config = dict(
    hop_length=320,
    mlp_ratio=2,
    positions='sincos',
    label_smoothing=0.1,
    ema_decay=0.99,
)
Rows from block 3 of a small sound classifier, named by matrix and row number. Rows with one number within an expert belong to one neuron, the router's apart. Each number is 128 + 32 x the weight over its row's rms, rounded and kept within 0 to 255. All counts start at 0. Numbers have three digits each.
Before each expert's rows are labels from the 100 clips, of 14848, where the router gives the expert most weight on average: "strongest on" is what is common among them; "peak in band" is the frequency band that holds the peak. Only what is clearly more common there than usual is listed. The data: short read English sentences (LibriTTS-R). In brackets: how many of the 100.
# router: slot weights (model.blocks.3.mlp.router.weight, 32x192), inputs 96-191
# gate: expert gate (model.blocks.3.mlp.gate, 32x96x192), inputs 96-191
# up: expert up (model.blocks.3.mlp.up, 32x96x192), inputs 96-191
# down: expert down (model.blocks.3.mlp.down, 32x192x96, transposed), outputs 96-191

# expert 9
strongest on: voice: male (93)
peak in band: 2000 to 4000 Hz (78)
router.9:104127159150124118137112148073123117127127072116138126089140150095101067116090202116170178143115094163111127114111139136139130090060163194148120098058126125169174109105124121087111151159159079108107123113163119096088134106104119099123098104110054086039106106118148054112092135038144153156
gate.0:086117149070123095178066176045086129101061136191120153078139159079087067185129128120173121144126098133133130116078179126114074108131163126125079137078132161117128140129092106131203120115078081159113106063115123159107092126112086133125078100131102087158104129161105100152081118101144089089
up.0:145104194103146117130064165033053122086052147166126156093140147102096098159095135159214126159113115136131148104107163131138080091140187161148069134063173154130122156144138126123148110099087092190114124074129133119086103149101088117099074114158075103139103094131112107142075114066140096066
down.0:137062153073155139157174155171152127158111173090175123175180072126130149113098166174117143193153104155076124123167109095151161140081151083137188158151082095138121115140073131150141190175124070174105145156122158142102099134140119154124103119170123148127078166162150114134158156134129105161
gate.1:154107083162148165174093124107072106124094122195120154102121196109087114218132101095158150175106117175143189124116215119094103121101141156155097113101148163153171093110115120117146125139086057129115074136089121119136146132112075163083123078148093092105117117213080108092099117110138102100
up.1:184124131147148182160092170082060111105099135158138153131120215089099133186103101097199165154125139155137200114095216116104106111101161157155091111108139163158163094082092143146152118158084046147115128130126136115147135153069062145105087101162104062111110108204108109110101125119139102093
down.1:149087127107125123146160175144160111160115168089167106162188058107117148126138164156108109188144128123076136152141133101146147163110152097104208141166075108141117136118051094139168210190131078158114161160099171160117122122145120155126118128167145143132090160156158149125174153121113090137
gate.2:205121137119161166136131194140092078151089164155130102119172105110091148127093044115142143152132207128117142143113144075159185157129158180143054167166162186176143108156137153119078163149139137156140163178104167161162184146135120152110139150218141152056189115151137119134171115154112129154
up.2:147116134146168132152125156124063156099093070109069098080126173102142174146127104159162146189098128153163128077106151129165211151103152131172088112154066141134181098068106142150122073137078122101174139159179130106181147152151091114107191087135095109137151084167103190110138088089105121152
down.2:125071147097193124099180091148076155072141173117106137147157149141146175133123067113094098181147133094093107160121151092110156127110143102135114101204060134108201105168077182146177124140101104153125185196119102136151122088075144134074083159168113160063101189130150135139173142145083169193
gate.3:121063093135104124161082096089109125099170065140077082115109071124180108108107125103158173158094097154095136145121083157143156152069169147150183104120137203103153070119150128144163109132151149082154108170181127113135117141126139140118162045093156112088120127132115093030126097131171100114
up.3:092138098087142093115199158157109143183136150129163165147109142134093165145100139168080114105121119107109098111154167200145107121138098063090072154166103100092138210088133095175104157104058131115120116116106065104123121109148094104142139131121090109146086146128134165189123159102043112099
down.3:132109118147126142139124097098107104158092093096077104111116197074139180185168155194147183105109121155169153127104117172075182152120117149168206092147140179138134166137145120147129095152139103127103141088109148163125113104162159106149131097098147076137045129164098211117088104152145119199
gate.4:127189102142100127146077160102167081141127062117117119123139113165137145133215104154099140198129105116114114167165140184110114144116095059127126143146109163096129062103101073172176135145131169093183109137116158174175166162161149151154108131151111128135127067095095132066130117164164100104
up.4:162069101076111131123090120113131165104140113133065133129148068102170126087173106086118158123090106169099120095127135155164160184119104151141136105101125159185094137127132108098113110107115179106122093171182154138183168155125097120082088098169171157141126089094091050121153118123116099166
down.4:158073096086166159095176174126130129098152136109122133148130114117119121133142138136069113174101126074100117120120120100164182121100125078074046121139111120113184124094086117092106147153151147151128134166093065163144121099105152152072084134198118151051177155059169165107150121160063153217
gate.5:109129110102154146140108123158096126164095136127086099071145109173118192153153095149118127127116162120145135112125176050077118101197142149156051116134086063106112141173065105168134122064102142148118111077042101177110115172118106142105129111140121169157142129136126132153110082126115113151
up.5:094098126095156142090153154147078168093138162103126144106122187157096152150108142095160094129092101164174155146094136117143116071119116123083089137106116130147145158126186108157178094109100100119105108084102056110076100082101072088144130104104106115109139137188104111169093126130112100033
down.5:161137089118112121167124107058131083114152105130120083046177093121120132141077144128124083093175097106121106141125090148113078097093095171139164127133132158129070143180167136154155113108092131107125116108169195144172138134153113098178156072122179104143093108144052096156060110068120099103
gate.6:121133114120113136164110105114126118081057124129090103084141157127139108113135034114142155198095145162116147159121172141141144130154092094130135131150109157122137184150134166181101032108114152100170162094130119112129095152131092079096112179128093163196188091105167107152079142063120079123
up.6:111095121118132120158114163112145168133116161101153064140119043142135135086121101105141179099123135098066162114091101207117138194151151147171120097184064126049094120113122135169080122088132136134116110118138122144200080147127083126154046099139136138191085130064115105101120164108133111134
down.6:160100136126107146144159161158126105147056172123194073128145084100140134104109111154019122124150146146103120180126130050130148135125062111117131140113115142099145099140119091127163188097188102111153150167119059148111126071146073181134084114165083134083134156126142073082189106118142127136
gate.7:102155128118135074128079088127037160120060122117138126093136174112096151110136106127115114121113142167156124118116201091165105119183112116149094089102039084092118198077077125134119142138090101115159059101092173210063124107121166070104137102139159147137096115152099123126135120061159139109
up.7:145125114192105177145182081200124161120162176152128156161136098143118149090067201116124150162138161164170100145177075085179124141131104085159170150171114116155140106122122152080076121121122143146110117170149096103180152162132107153156169109118150166122136093154171098146171134160129116155
down.7:096156136181105157101119122117057096167080058180126169136126138136111084115175120064132078141125149114117095113107083110128070137179121182158089088116111112095083120167169144136152094118125151117188064117095135058163141132144106100149115117139131125171143118134088169121103149175145040083
gate.8:166087159101155137103184132129187069162113118089173138168113127127168118038115120102196127116189164165143170162181094144126125100128096129088117156159157110157129132110153166121067128147179145169082172095115112153106114183126146138173110183154178138150129152138194078125128186176133168139
up.8:092152119161091128167078108114078205083146128177104117087134113132101139226130136159072133137077098116097103100098177122122130148106150109164154098104105143104140120145107078130182127104076109100167073182139126102159131085121097128090137071107079129103114103105058162121135070061127079109
down.8:135138108135148131110091044167127117153120089136088116102162121160146148061105097092148190094119142184126121202150137126060165130143122189142134120206121174120161098128167080177163090101110131084120165091147151104179146166085169119148157168123117135134118121140086141066082162130206137112
gate.9:155176065075094136103134109147166131159115092130123088147111064158084192098194127157080082122135160107135152143124106083138119142156119104148111149217130132155150107126141171091041128081111178097180118157122072128172136140174182082143176159173169194151136110102155081115134146149092128138
up.9:111133083052092130165152112107168168141131128118137112123042136151095136097192165138110070131127131133123126096150135119148118114148092123124146208186107075117141115078085120110052126121105165088131115154164059178119108161138161089109152133124190151154087114157183090119114115164131124161
down.9:087114107158082145133118241135103157034130124154114114129103141123117070149100115124099147060083150120113131099120137103138092147091093082132093149091126136103104147114110126066116133092152147144134135122111109117103115093136085129106110127119062137098196113094117152155059116095065099141

# expert 13
strongest on: voice: male (100)
peak in band: 2000 to 4000 Hz (99)
router.13:125102125088138146145172173121175065207206180151172127149094081115163143111106167152115108112204153129154167154160112113096129118144105105076140190179185107113105089133093124153165166130187135115112139131142156142133143169121138129148144143173167164163122159107176172126184163182147143152
gate.0:056132119138105094140089106104083116094109088129101100134135202132088114168157099122116121094089095068068095085110156104132108162086144094163118119101118168131135129143140108078058086105079078105103109073107103101112092091113123127091084090098083092084094164100097126073110106120131087090
up.0:104149151146142110139115147145123109131127103120159090170123174103106136124175041119103042104114157091063130075066189092186039150114104085138144142134119146123149099105150145142098125176094117124135157127129103180255155129156132204132083131144126142135128123102117085137139118179221107135
down.0:141144091121115157096121096133146094213103166125100148070195137161152071126120157119167126143160100095166174110168086088085100165119145117132132121141164095154160103152119147105148126142158105086130079092127150152065124152119173124159194156096149141199129147123147193139134085108135133088
gate.1:067147113201075118151084078064121115108146093148110095127135135141092066159180208110070137102118079090103090099164148155133073155076133051138134143111113158164145163142161144071142124129104097095103082124142126105145109113098110147083105131084115092126094153107089115117149117154149106124
up.1:111183068138054103107150125093130122116119117114148126122133120132119169136177172171114113156110111126109116157144146157168185205145136060128173129101129150048123154098140063108166092129108138068189080155132098108112118118188146065115154122127127122120127113079146121145133117132150128072
down.1:184152185152139142121146158109118125079162105068070188127174140116128148123155162091130101119087161158124142187129094135168099162120143120146151091155053148093117093133155153099107165078137113121175132150118087158154172071173114152087131159041147162126119146126136062165148089119111127171
gate.2:135119131101054110143135072155181175122155148121151147195165129149114068089076192101156039087157138117152118097121057117088096112152188115116165151168130110115108143157114190031112143122160129137056120112136110111110085121090144161127118107118144135110094181166136148120136105154132134097
up.2:140140094109168149082138159106112051127127105108127111130104116138129194159130158157118154189124129140181088204163141133153154119080083131116073105139180158144117168079104069153137155132120135071147163131142133140091155128121131062117169177119124126139180064092085141174104108089109120110
down.2:092137133109095166135065137128204162131091119152154091133159104108166179114087159123110129116142104117077113096136090134143138119159125144128179123075151106137144059100138168133119175153195152146135096130091116149218056144098139112117117121101123121187121069088106140077120164164125041094
gate.3:088106133164127108141100092124106133079066101087079095092154136146084141157125132087124134092078083104104099110135134116105122120089157141187086126095082156148165180177154140121079094077103091090114095096133079085116089085094094103097095085092094091093091142112106090092102089086099078112
up.3:097092142144201114185103168104097154130148097165128083104073113117118165147166142145138181145125123143129168115085138161192142121101083112134150155126070109101128086090121100156210085131121123134125122166048135151145119127149084125086079102130133105210096126207140150146160128136210086109
down.3:139182116162144125098157118091120047106100140168147105125168101077167110107146111091114086117152171146117130138119126118071147115073177165100155148112161171151132169083129173132136147127134141124115106202091099105085124145115099139113167113139162118175125112111094171133142149198100107083
gate.4:100100167140101056143088087130100166092083135077106097090153161157104116156122117127142111073097092115092107126098142081131112112107169120167072131099112174145172127163172144132089059086102086129069085094152107089122110078094105140109078091111119104088089167174124094104096076128119067117
up.4:110174141162149157168108128135108103101123103054136104104137180107092151141117064117107123093125133105090122156132147115136080171111143054181158092120106151156145129141101146117102120118131085100114115103136160118255075117102126179119114134117109117111110186125133085058109115136187109127
down.4:084151121174110138114172092133134129109115116087095057175173103077131084131088087135132097168136157133146158120106150161150150093186141148114104123188167185117082228109143173062143155137123143153140103118156107139124092138146101136135118162092091122070151139157108153140143157080071130201
gate.5:110137135178103133115093099112124152114131113137097126137185201154107088143112188154096115104110113113170099107151137082076104097131148084151110112116082149146140116156102103060107129117109107090080063099081140100105113104089126185128111115113109081077075154190112134070169082110144128100
up.5:126092159152165147164133129125085137102080122100121136076150115166103163140130088127128196136093117146108094111070152142179163189118141170176065139083099149118173141145129175164101089106104135120194132143163125097103125124155105081111116126128111123122136096078158111161097113102102109112
down.5:112118138109172068086193133117049128044146143137077150124108150128094160105109119130105080138098136111126146142108128082173118124106164080110080123164134145106120142134100107086106103098126139173132145135112085132086152141145114125097118181150129135019118156139172093160130170119076177224
gate.6:078074094111160113154117132135138104145098126141118154167172085169123110118184132117080099108114154149141118143138094110101134156134156133152162087098108093103116181124116138150100092130089141110140066100115081123043143111130137044090158112118101161107136128110030202085097137113169123079
up.6:092143000112108166148129108139148122144082143138157137144132066150121178109169145138041109086150145167172110136167106085128150186147106122108101129131129115096088153137080099074066146159123132066134032099120112126099157114126131129113154134114125135063127151053079152151116142145196125142
down.6:069122089155083118138143169141091142080143127162141180095096212124111047153096119153152091119077142108107077127103132115153118126131174117138088088102140129087130107103056157072113072116113140103136068188140081101110134122095079108114073170180110152074167113136100143171081096123109103167
gate.7:134135064117097129159124121126124154123091145187100115049082104099131195133185119211096150099153139138121145135222136066034112105152086107107109176127130115134158156141088108094101182138163145139127105140141182144159136145141143056075157147143108129086100150116140176119128067128095107128
up.7:114199189109168083117143168165157118135122122108145147166151104117130055154095167065137142146102105081102115077092174173170132121079116186162193079095136131156111124100165107181142059147082140172092172079051072137118137135161100155159121108102134146141155150127117190139099178118148151122
down.7:101136162154154080133071095134157084129157146150186117121092100172121077148138145136126186099131132102124157117150133155121095097154186233145137086139168146136120121185162144184140091159183152129127088139125174110188107181137162092139098125108152150197107093138186095146085092136134163098
gate.8:104118128154138075144087086103113152097092096108101112121159173171077092146163146105126115094103090080122093093131192140113089118095146092158120130100106137157167181151173163071101086108089082134083079067111100094118092099085091143106081088088109079095085166169075139089089076114141090115
up.8:116100066183123094177098107091139134096099108114123145150176135122104085124191087086114111155124112123092133088118149139108057154079185087159140245102076116159145130125119208143096134121111075138087130107063083134150106123103098164152090096112125101120103115206095090060089098092161112094
down.8:127168120087096138139122063112183136081108123130119076084156147157145125095112151114119099127113092093101111147089090087154164145216102176170110208117144143163173088128156204094139086176124134134138059151136064115191116180191127145135127163158119172111153124124126135127144171130147131154
gate.9:135137065185115181105142098166155106135137106134145099141137078097122130116055137156055089116128122143103131151108109140109204243144183180119191192129102126081174126158114154105126146151143138094179107165176146110181130130184176152122119130127120137145132145088171146120128124127148116123
up.9:123164150167164170097125133070129168099123117147161121158112082147117108144178142136185082173142102122126149128111170187146203172127088172097131096049157100124112117054134155122136120152120159113184087076170144154114144127122136059129152151141123134099173088126107114176102121168163136065
down.9:078086128109119086132114168146098133087141125158144174152094133127123128167098129098118136130060136161127093173109133132128115127149115084154074085156162150090112146144125153163141115118165114091103098134179153091088105070137096085093112129125051121146129133124079114127134104148090160124

# expert 10
strongest on: voice: female (99); the word "to" (36)
peak in band: 250 to 500 Hz (34)
router.10:096190077182090103107136163133145126139169081117113098156105137147091129141156115135087116127051077127134090179101164117135172129079131130160144086156086115110132166116186055136122167134113128079184136143084119128138197097109143134100132110124098113119126117143101121068152118038140114099
gate.0:150089160118113062159079101087123180077079135094136106101172166128138126158082143118170188166113084166103135074163111154127118167116148118150155164088139177133180093133101151120093079094082086149100113167179132123085117156137104112100071078100105102098079073092125080208161081092104094132
up.0:216105141121167118100150193135154116131128145071107104107147133161151191072111111105123158145123145188106111134093082118110155101090149187133060149143181176158125080150131124123119122098184172087136171207170130129119092105121121111149130100168107163120141105111105134120099131099115121154
down.0:134100127088144120163175109082162165081138151149134132097042138167183124145125097142152154170139184100186182106075141120097182180130075149098096126123093126138168168100104185135150091137137182119086163160105084183171150066099145122079173146132142127125158147107107208150174106131102132144
gate.1:080151058191079113122131117126153113143181106079148106173099120138089119149138141094074120097117110126146107175130146108152146153101137121128129148162135144112121147113115082099115169165116127050170087165108149104136161077113125149062112157144108112116104137101115139104152112083155172139
up.1:155089179088194134154137132123079141113064153169101144085158153138151121161101108167177127165123150118108133087140113137105100130148116136141106128084139094152122120162092178126110101079131120196080169080163122169115108189141086127171126106112157126163147093163139107164110105160092107115
down.1:157149081104094126113080166110162133143155117097124148115122165121078102177103111091096126110093131140143130095185160201127092116049107153187170139057113120089085140097153094179111141131072099149152092084050163132094139124157075079111106063075158084165139113138119085124069121088085138092
gate.2:116164076142166086101156150117086083153143079163137166165082150172054140160157111119078101125073073092110059130093169166194132096089139159139132128149146141152154173063180061149128142130141173105176157147086121114142145086152123186162151121090131109135120144143109138129119159064132145139
up.2:116147138078126145193125156100107156132047106168072106112152093118136117158141120145145130205117095130128167062130167186110142175129069126123170139081085085127170092092115164156141104125075120150147156109133133126092188169145094086100160087099124114143172089147138119167153097127080063099
down.2:127128109122127119117202124062105123136078120119157170100092139147123162169105143135173078165176151129094107095151089152164132158098126177113127129084099111151133113068097180141133125167100124153141143157091126139148163097137084125134094086147191138146133167101133128157160195129037087130
gate.3:113156096131195136138159130116120076138129085171123195142068125112115133154151158169075109120155072077133106164136155166140136118080107126120139125153096170121146174111186060140146152143114165098157163126105140179153167124176135181152134111126137100174099157146099166097147148117183133195
up.3:158115124167099097094153140138150132133212164073161109152149137173098177115121087090123126069104120145081087135123095097181109115146198147161082137145193135144121175116158135126086104084163130127113089169146092109160078102072120158136100149126109155105116128108110104098085157102125159109
down.3:144100113107128135109042157204124147118189128109110142143155119092131081128146144098064157086079081123122137130111155109103128111101142068145118137127163132084155178186149083129142119062109106131102116102127098131088122159107142142106131139105047096155129116163147122075119072101206197115
gate.4:121090161108120126209097128099113198066082153131115090069156107108148095128079093107169174194134099160095129064181160150154171142146144117130113115093133131118167101132073112114122092093115087151114118159164108137095115159106080080082097106103103121111110045125130121164155097138107104121
up.4:073147092174077087186128122108148146127147129150108102092149150160092154159128122105097177153093084127048140092155149131128117176104108079177140166129119118148168099110094134134085121102119111147177070194138162128175135127126104137079060152100102138105115105140156091109089089119116124152
down.4:118128115119118145144176212110116132116167154119192121118149101117108107137145156104079071100136089099094091113075142080203104125134090125133129124092161108115156141133166141125157164142147115137161137183128117164124139125160086140126078120188161153090157132134112127128163203137090174165
gate.5:157113203112085140165082108102178185110118171118135098089179131132161092129082124170219173183141125169041164047118087152103132119145156143085099163118158118126158063194104184126109084128123127161122093151170141168103107182114128096110083133121136130085122070144135133162120066157108099121
up.5:099164140158070165116102078101118161110155115213129187202165142161127086131131119151129093115151104098166143119153072132149129134142140135097173118138162125098089165105134143146154125181093112155141112097122121115106120178149090155085169118091133101075134150158104180113162127115184155127
down.5:132135124132100122143052099142089139163117117112084156193090125114113142103061156123174109117127165167075140114203160131128088080106105146170145146159103129150077105140113117164071091129102110174146080108146165106085126119144096135142126119105131115170093111108153098135099095131160090079
gate.6:082166084188109108099140098115133120141193093085150120147086149125084132120144181089088111089115116137152080151130120092162141111116158125105125114142176121154119144116135072095111161166153133086167099154134126085127123057114172136095141205140104139100103148093107128083139137078143151132
up.6:077159061171128108100127102129140132155195105085164112152074135131083108126145180094092131098140137141162076166144125098163132118124164109099133122147160123152116145124127072078116186166143127078163083149136109098101156064122155158108142174141110130111120151102107138087149151094142172134
down.6:126137157167171139141151100144115101112115164154144076146121104121162105059180161179142133108135116139150053171046119109137155155194156078081079101199157134184163090163105126108121119156179145103125152206183101160157113163106180160087132183198078193106105132111161174117177108151178125183
gate.7:136129185189089126146159071097170100136133117117173131189152187163135107185110155073134139134172129092151110114143147098141134147077144092113174144103120098175122102150103113100113140180148091197136121166125151168139141119135144154115094147167150118104116120098174135117127088154135184155
up.7:167124108064150163143139146150174161125106150119109148124123114087158150088151136126156101107136165164120184124109056135104062136160102162143133149133138133112101086146154177138130130094113151099081143151147070107135129135104114113148152121172158138174148132158158110106117147175141069095
down.7:151139103102086052147084104105176082146097080111102072147110092138145131102116157118150118127153172211112196161120131172078107084100131174139191124126103147162051135126126100169113120082164119142091088127089166136132083129147139096111138077153156133169151059126112121077107117066158094065
gate.8:095120128116141163145138145155182131146037123131124070095155136086106102145126144117134132143134163136132135118096128146120157196114102106158121120098099145130115090087108183142109110103097102110116144101121054169145134143159067117118118070144151130170132122158124073112106111117102032116
up.8:103143123149111089086161112109111114121148087115162110180097120122107143181176123130084112120135152097103117141180178125117103144198123023095177196146155092106060152117112083168146126093097099148168115090066116157151110111130114172177094176124111134178081134124107088108116134091114150174
down.8:149134172121157144107120126099070102109080109080146162134106149135113117170170158179100180126138138138082169124181169161143143138136100164138139086113121152148072204114161117160167101103079180119158125074094112121163143128132082153078131068090082070137138088086068054101087119119107134147
gate.9:154109182155106103114096114112096155091098147078170115157198131161178133062098111101186139148129101143068168073131095139135159185154166148124151158132122101149151081174101175124043071092116119200142109142203111101099098114115117116117084127091083122125131095087164081164081140102138116122
up.9:136089135138163165093110170130117118085169142089074127101160092102208094068097164163143168139128144168110186157110114128069122060128188213149077104102166141154097132144133125117092086118167152093108135181178147082105072083116140075140145151133092144087124127112154114113092136126126104168
down.9:127135134174107151190184167093163131134076148121129131107125147198174164160074081143134091184154183130178160117048108131134167155133068173145124186105178179140164119140098188076168107120105114079135121163192134141156137086084125095111143131138173146120128118115104145180133151152103085137

# expert 11
strongest on: voice: female (99)
peak in band: 0 to 250 Hz (62)
router.11:185126147078121141126177147109133057195187162154167075125085036111139138092094157103110113125173151126148159161176107127156140143161144112120138102147191136136127128118103133101165136072159105138095142103146152145119120196112110132151156133140129164172120115080103152099178160132125100132
gate.0:094161094130110086155100122130056142077115087105086088096102124121101142155198076117087095079111100053080114103096182126091111207129094138172139068127081194125144181145136154129121092093093111072091106098121125092159103099103106119110121092106093098117104189100082142058118109125141098088
up.0:127108157165143136161104104105145086126064129088119131104164100143117113156155125113134242194104147153120143112152088128068109175097157107122086174112111106152132076177104138146076127116135131111176108123152100107094104113147102064120150160136120136082134070049164122132097127101060132142
down.0:160098164135133075059172136128079096105171128133146203105109157131079158107156115152130120080051105096129145183103142118138109126098121103136102144179174172105156172143157194067141166137142108177144117150122133107105078095195146133120116207147084176077145074081171113154120178134119164180
gate.1:168139113106044139117140107156094144145096173114107076106119097120149220096108140149120098105133148156152156169144160052097140140179138170146114165174136132107135143152073109132082138096156153158139130170130132145128131149135139076141132165167138154149136116128143096143107118117186071163
up.1:074121162134185105134121148107142202125133089113101101063143159132120077176152082090081165161101109110070115054077126150158149168082121139115124081095086123154134115155138132140191105132082137125139085113102118134087140091089134138125143063098139114117144103165093153125128129135034148094
down.1:047115181109104129106128122108153118135113095138095125120104073120095191137101078193138150117121124152132067108141118155115140101170104184103156166139164138088118097176120092150098124153113130119137093167111152159065153187147173090168151163125169129161071128134121106167093095182125170146
gate.2:134115129117087127162104095147122164129115158123135082166151063171111095129089142117171084030124102085148151111114075177102090166137142179131125054158113133115096125167134168127109120099103102146050139088208086091123084099080106136147126114103158102141098223120080155113124124120152102058
up.2:081168038149117129160121094087168133100150054108118124113158137161111091176178073099072148136111102105106149093078114126062153155117132130118157155126098178123147103160149051178182162131094100090154079149086150122155123096153115153093096078104090118071114154142138161040131091141119170148
down.2:111107124119181117164188208080153161056099157112124114171099120067139085116132135121150109157112145124097101138072096108147128127121137070153100106115122155137118124093132155105140123153162131117126174179129089139141136072132102169059083127173115121046147139099107098141155158086118145210
gate.3:065139110159168118101140106081161121106110095102148143134170165133141160131172137171078166176112090095074095090139116161154173169063138118113186160133125129122172127134126079101136109155095135044173102145193172121090145114126136080098116146118098132083130104048083151095119135114084168090
up.3:142138207093131155091125150148093102142147161084113080120143118110122156134127080110137058122136149093109157133055127129091151127154112181148130140142129158115133095127097159194205142111115115107101121113050111143167128130089100143181138092140151159169135146255173111144130149137161110133
down.3:149108069128159117103139115145108104109185106093098095093137097219135121174128186208091196192154116096105098150183122074084132108142162121174135161151106145162108224179113083131148137076164138111118101111117115151140133126106126179159158111112092096173121137119172136072205140106127110074
gate.4:092193085134059093144128110121127140113149104110112088126130130156080151152163105090074109073115100066108104142099121088063099172098132110158123093162110194117121143178168086134109122118108085076109130135132109097161115092103141171111103087092105112099088204131099098070135093136138096082
up.4:148115120131123126139098097118128128118069157135108141141169128128137106144112202184151177138113129140127148139128178135129098121117112160128098121092105124143158124168101110121069117132110115123155115129167095102058138087142127042094112151115108119108146081103164132205128090098080102130
down.4:183104111122162088088176136111069121117129154140136173130137163072111169096139089094172109086076067146130129150099127112200134095100131093150120134204134156099088157084155180117100173097139072173155109128114148104144105117175107134130089119118097183083112043142111111186096157122109143169
gate.5:078143118183123093163099084088096112093124102112134129110157179160091118180151134117123180099104080084129059110161151122124138143078151090134114101129124180155162162168189093111099128148113087133112103141167143105123090114118112177120083096079075081079077164113072129111134089106154112117
up.5:138136114072104164069140143192135144166138157164127077135116127092159099065117097157159092104153176166098186114098110112131128127165052145074145159176155104108109099094124174100122145173130166154107111136101122140136177156144148109101150149177142167146172150176141137102134142182120125145
down.5:162137101138024144136066114164121120174116121111138128099196092190120101143148134142151199182135082165098073170155135093082089098116111160163140111125119080160092079128167087182172096103149120117092107104135192123120105118125123154164183107136113078198141123090106158138132094100165080074
gate.6:100144143168103123117112090152104105100079130086083088112158130163083126171131098052084129097079110099104115127079165107126110183104068136170140110109128190182164138158151186125044100120104095107124141103185080089125129089095107161130087116085131106107122149091100104106111095105089092120
up.6:120127126172140126183129107139152083130086082138115147126110157128122101184195122093070214150118118120085141120151140161077086180106106117141148131041106086208157102139080112169091127132102111119162141128162137111115133096127127122128137153119145147126146072066150055115118127095061125107
down.6:124136138121158115127210138104123095083137127130141123119101099149099153074114124146107067091087154115126174180078088071144163158092114042135105096168119165155140181154131168075165158133127138127135146178156114109115143153168128129100109131154134150076177141158151102178172157094080120196
gate.7:091104112091079109124155117128126108136113107088124101094133117134132195139127091095105169116114145165036116108149129104173176208108200157136101120121154136107096131092080050106110091118136135079136159137178076096130131105138129100101121121118122147130113142031148107119113128015110128142
up.7:141165158133070100123132100112117181135138162089151148132110160117097159127118126056188093115117107107150145141140128107163052122148191142174172051119113089170158156150088179086081118086133109159095097130175111167165112081048139106179138118091163101103115147189123048142044150139162102100
down.7:057128109112088147146138116124120099102147137073101108173107126066140106151138109059065129083136116098113127155162129113136152152079120121160080124167142149067119142160118117111136071154100143096101096157096126099169165158186119127083123143166136118062161111103079156138095115184139101125
gate.8:096126135133129094140079097090092182106091087118072086093159205153100114176177125144171142104097103093088124072100126135089077137096120148161103110119111181129141117153135142143120084070080097117086094077144080100084106106085077117105107069083099071123089153132098123089115096108103100094
up.8:107121142086077124106127161108180116148194126155160103108113149140127078116130100109116136121142135095136129142147071140136129091125137117121165151162169103085096109102137068115163139142135106102077132161077159195195133158080173205164155120131138126131109146167110103102134143173183169102
down.8:143117129124081177140032149135253149161098097067134111143116112136148102155112164113127173140210157144129132109122096135081120125094129179131162131058154062113121107134102039119127135161137141143098090088144089130166136139129145140117168097138137101200140148157098128048097122137139101055
gate.9:136084122148128141196119098160134142122052146103122109144155068105127183121123039099101069118135135125091125099081080104192132189136141146119060161110127147133121144130112161173079116144118147138149150118181110123125148131142087208133078149119155132149155158106154105146118154139158107139
up.9:115058155149130178111125114138098144100092123104113133086227140134118213086076085105136118131122148171108086102123094129179203163135139145149098203108141128124145173119140182099106130096163115141154133196126114106114094122185113088131145117137132119101138123054138059143145102108132149112
down.9:087095079086143153150199152149143174124127141081115179102160126141120108107055087156092090164114063149147130140141146058098081141122141205141159046125113093078127140114079085108105150111087104168151147118151125081135187150114103126058136151147101129122144182128077145122139092149114090124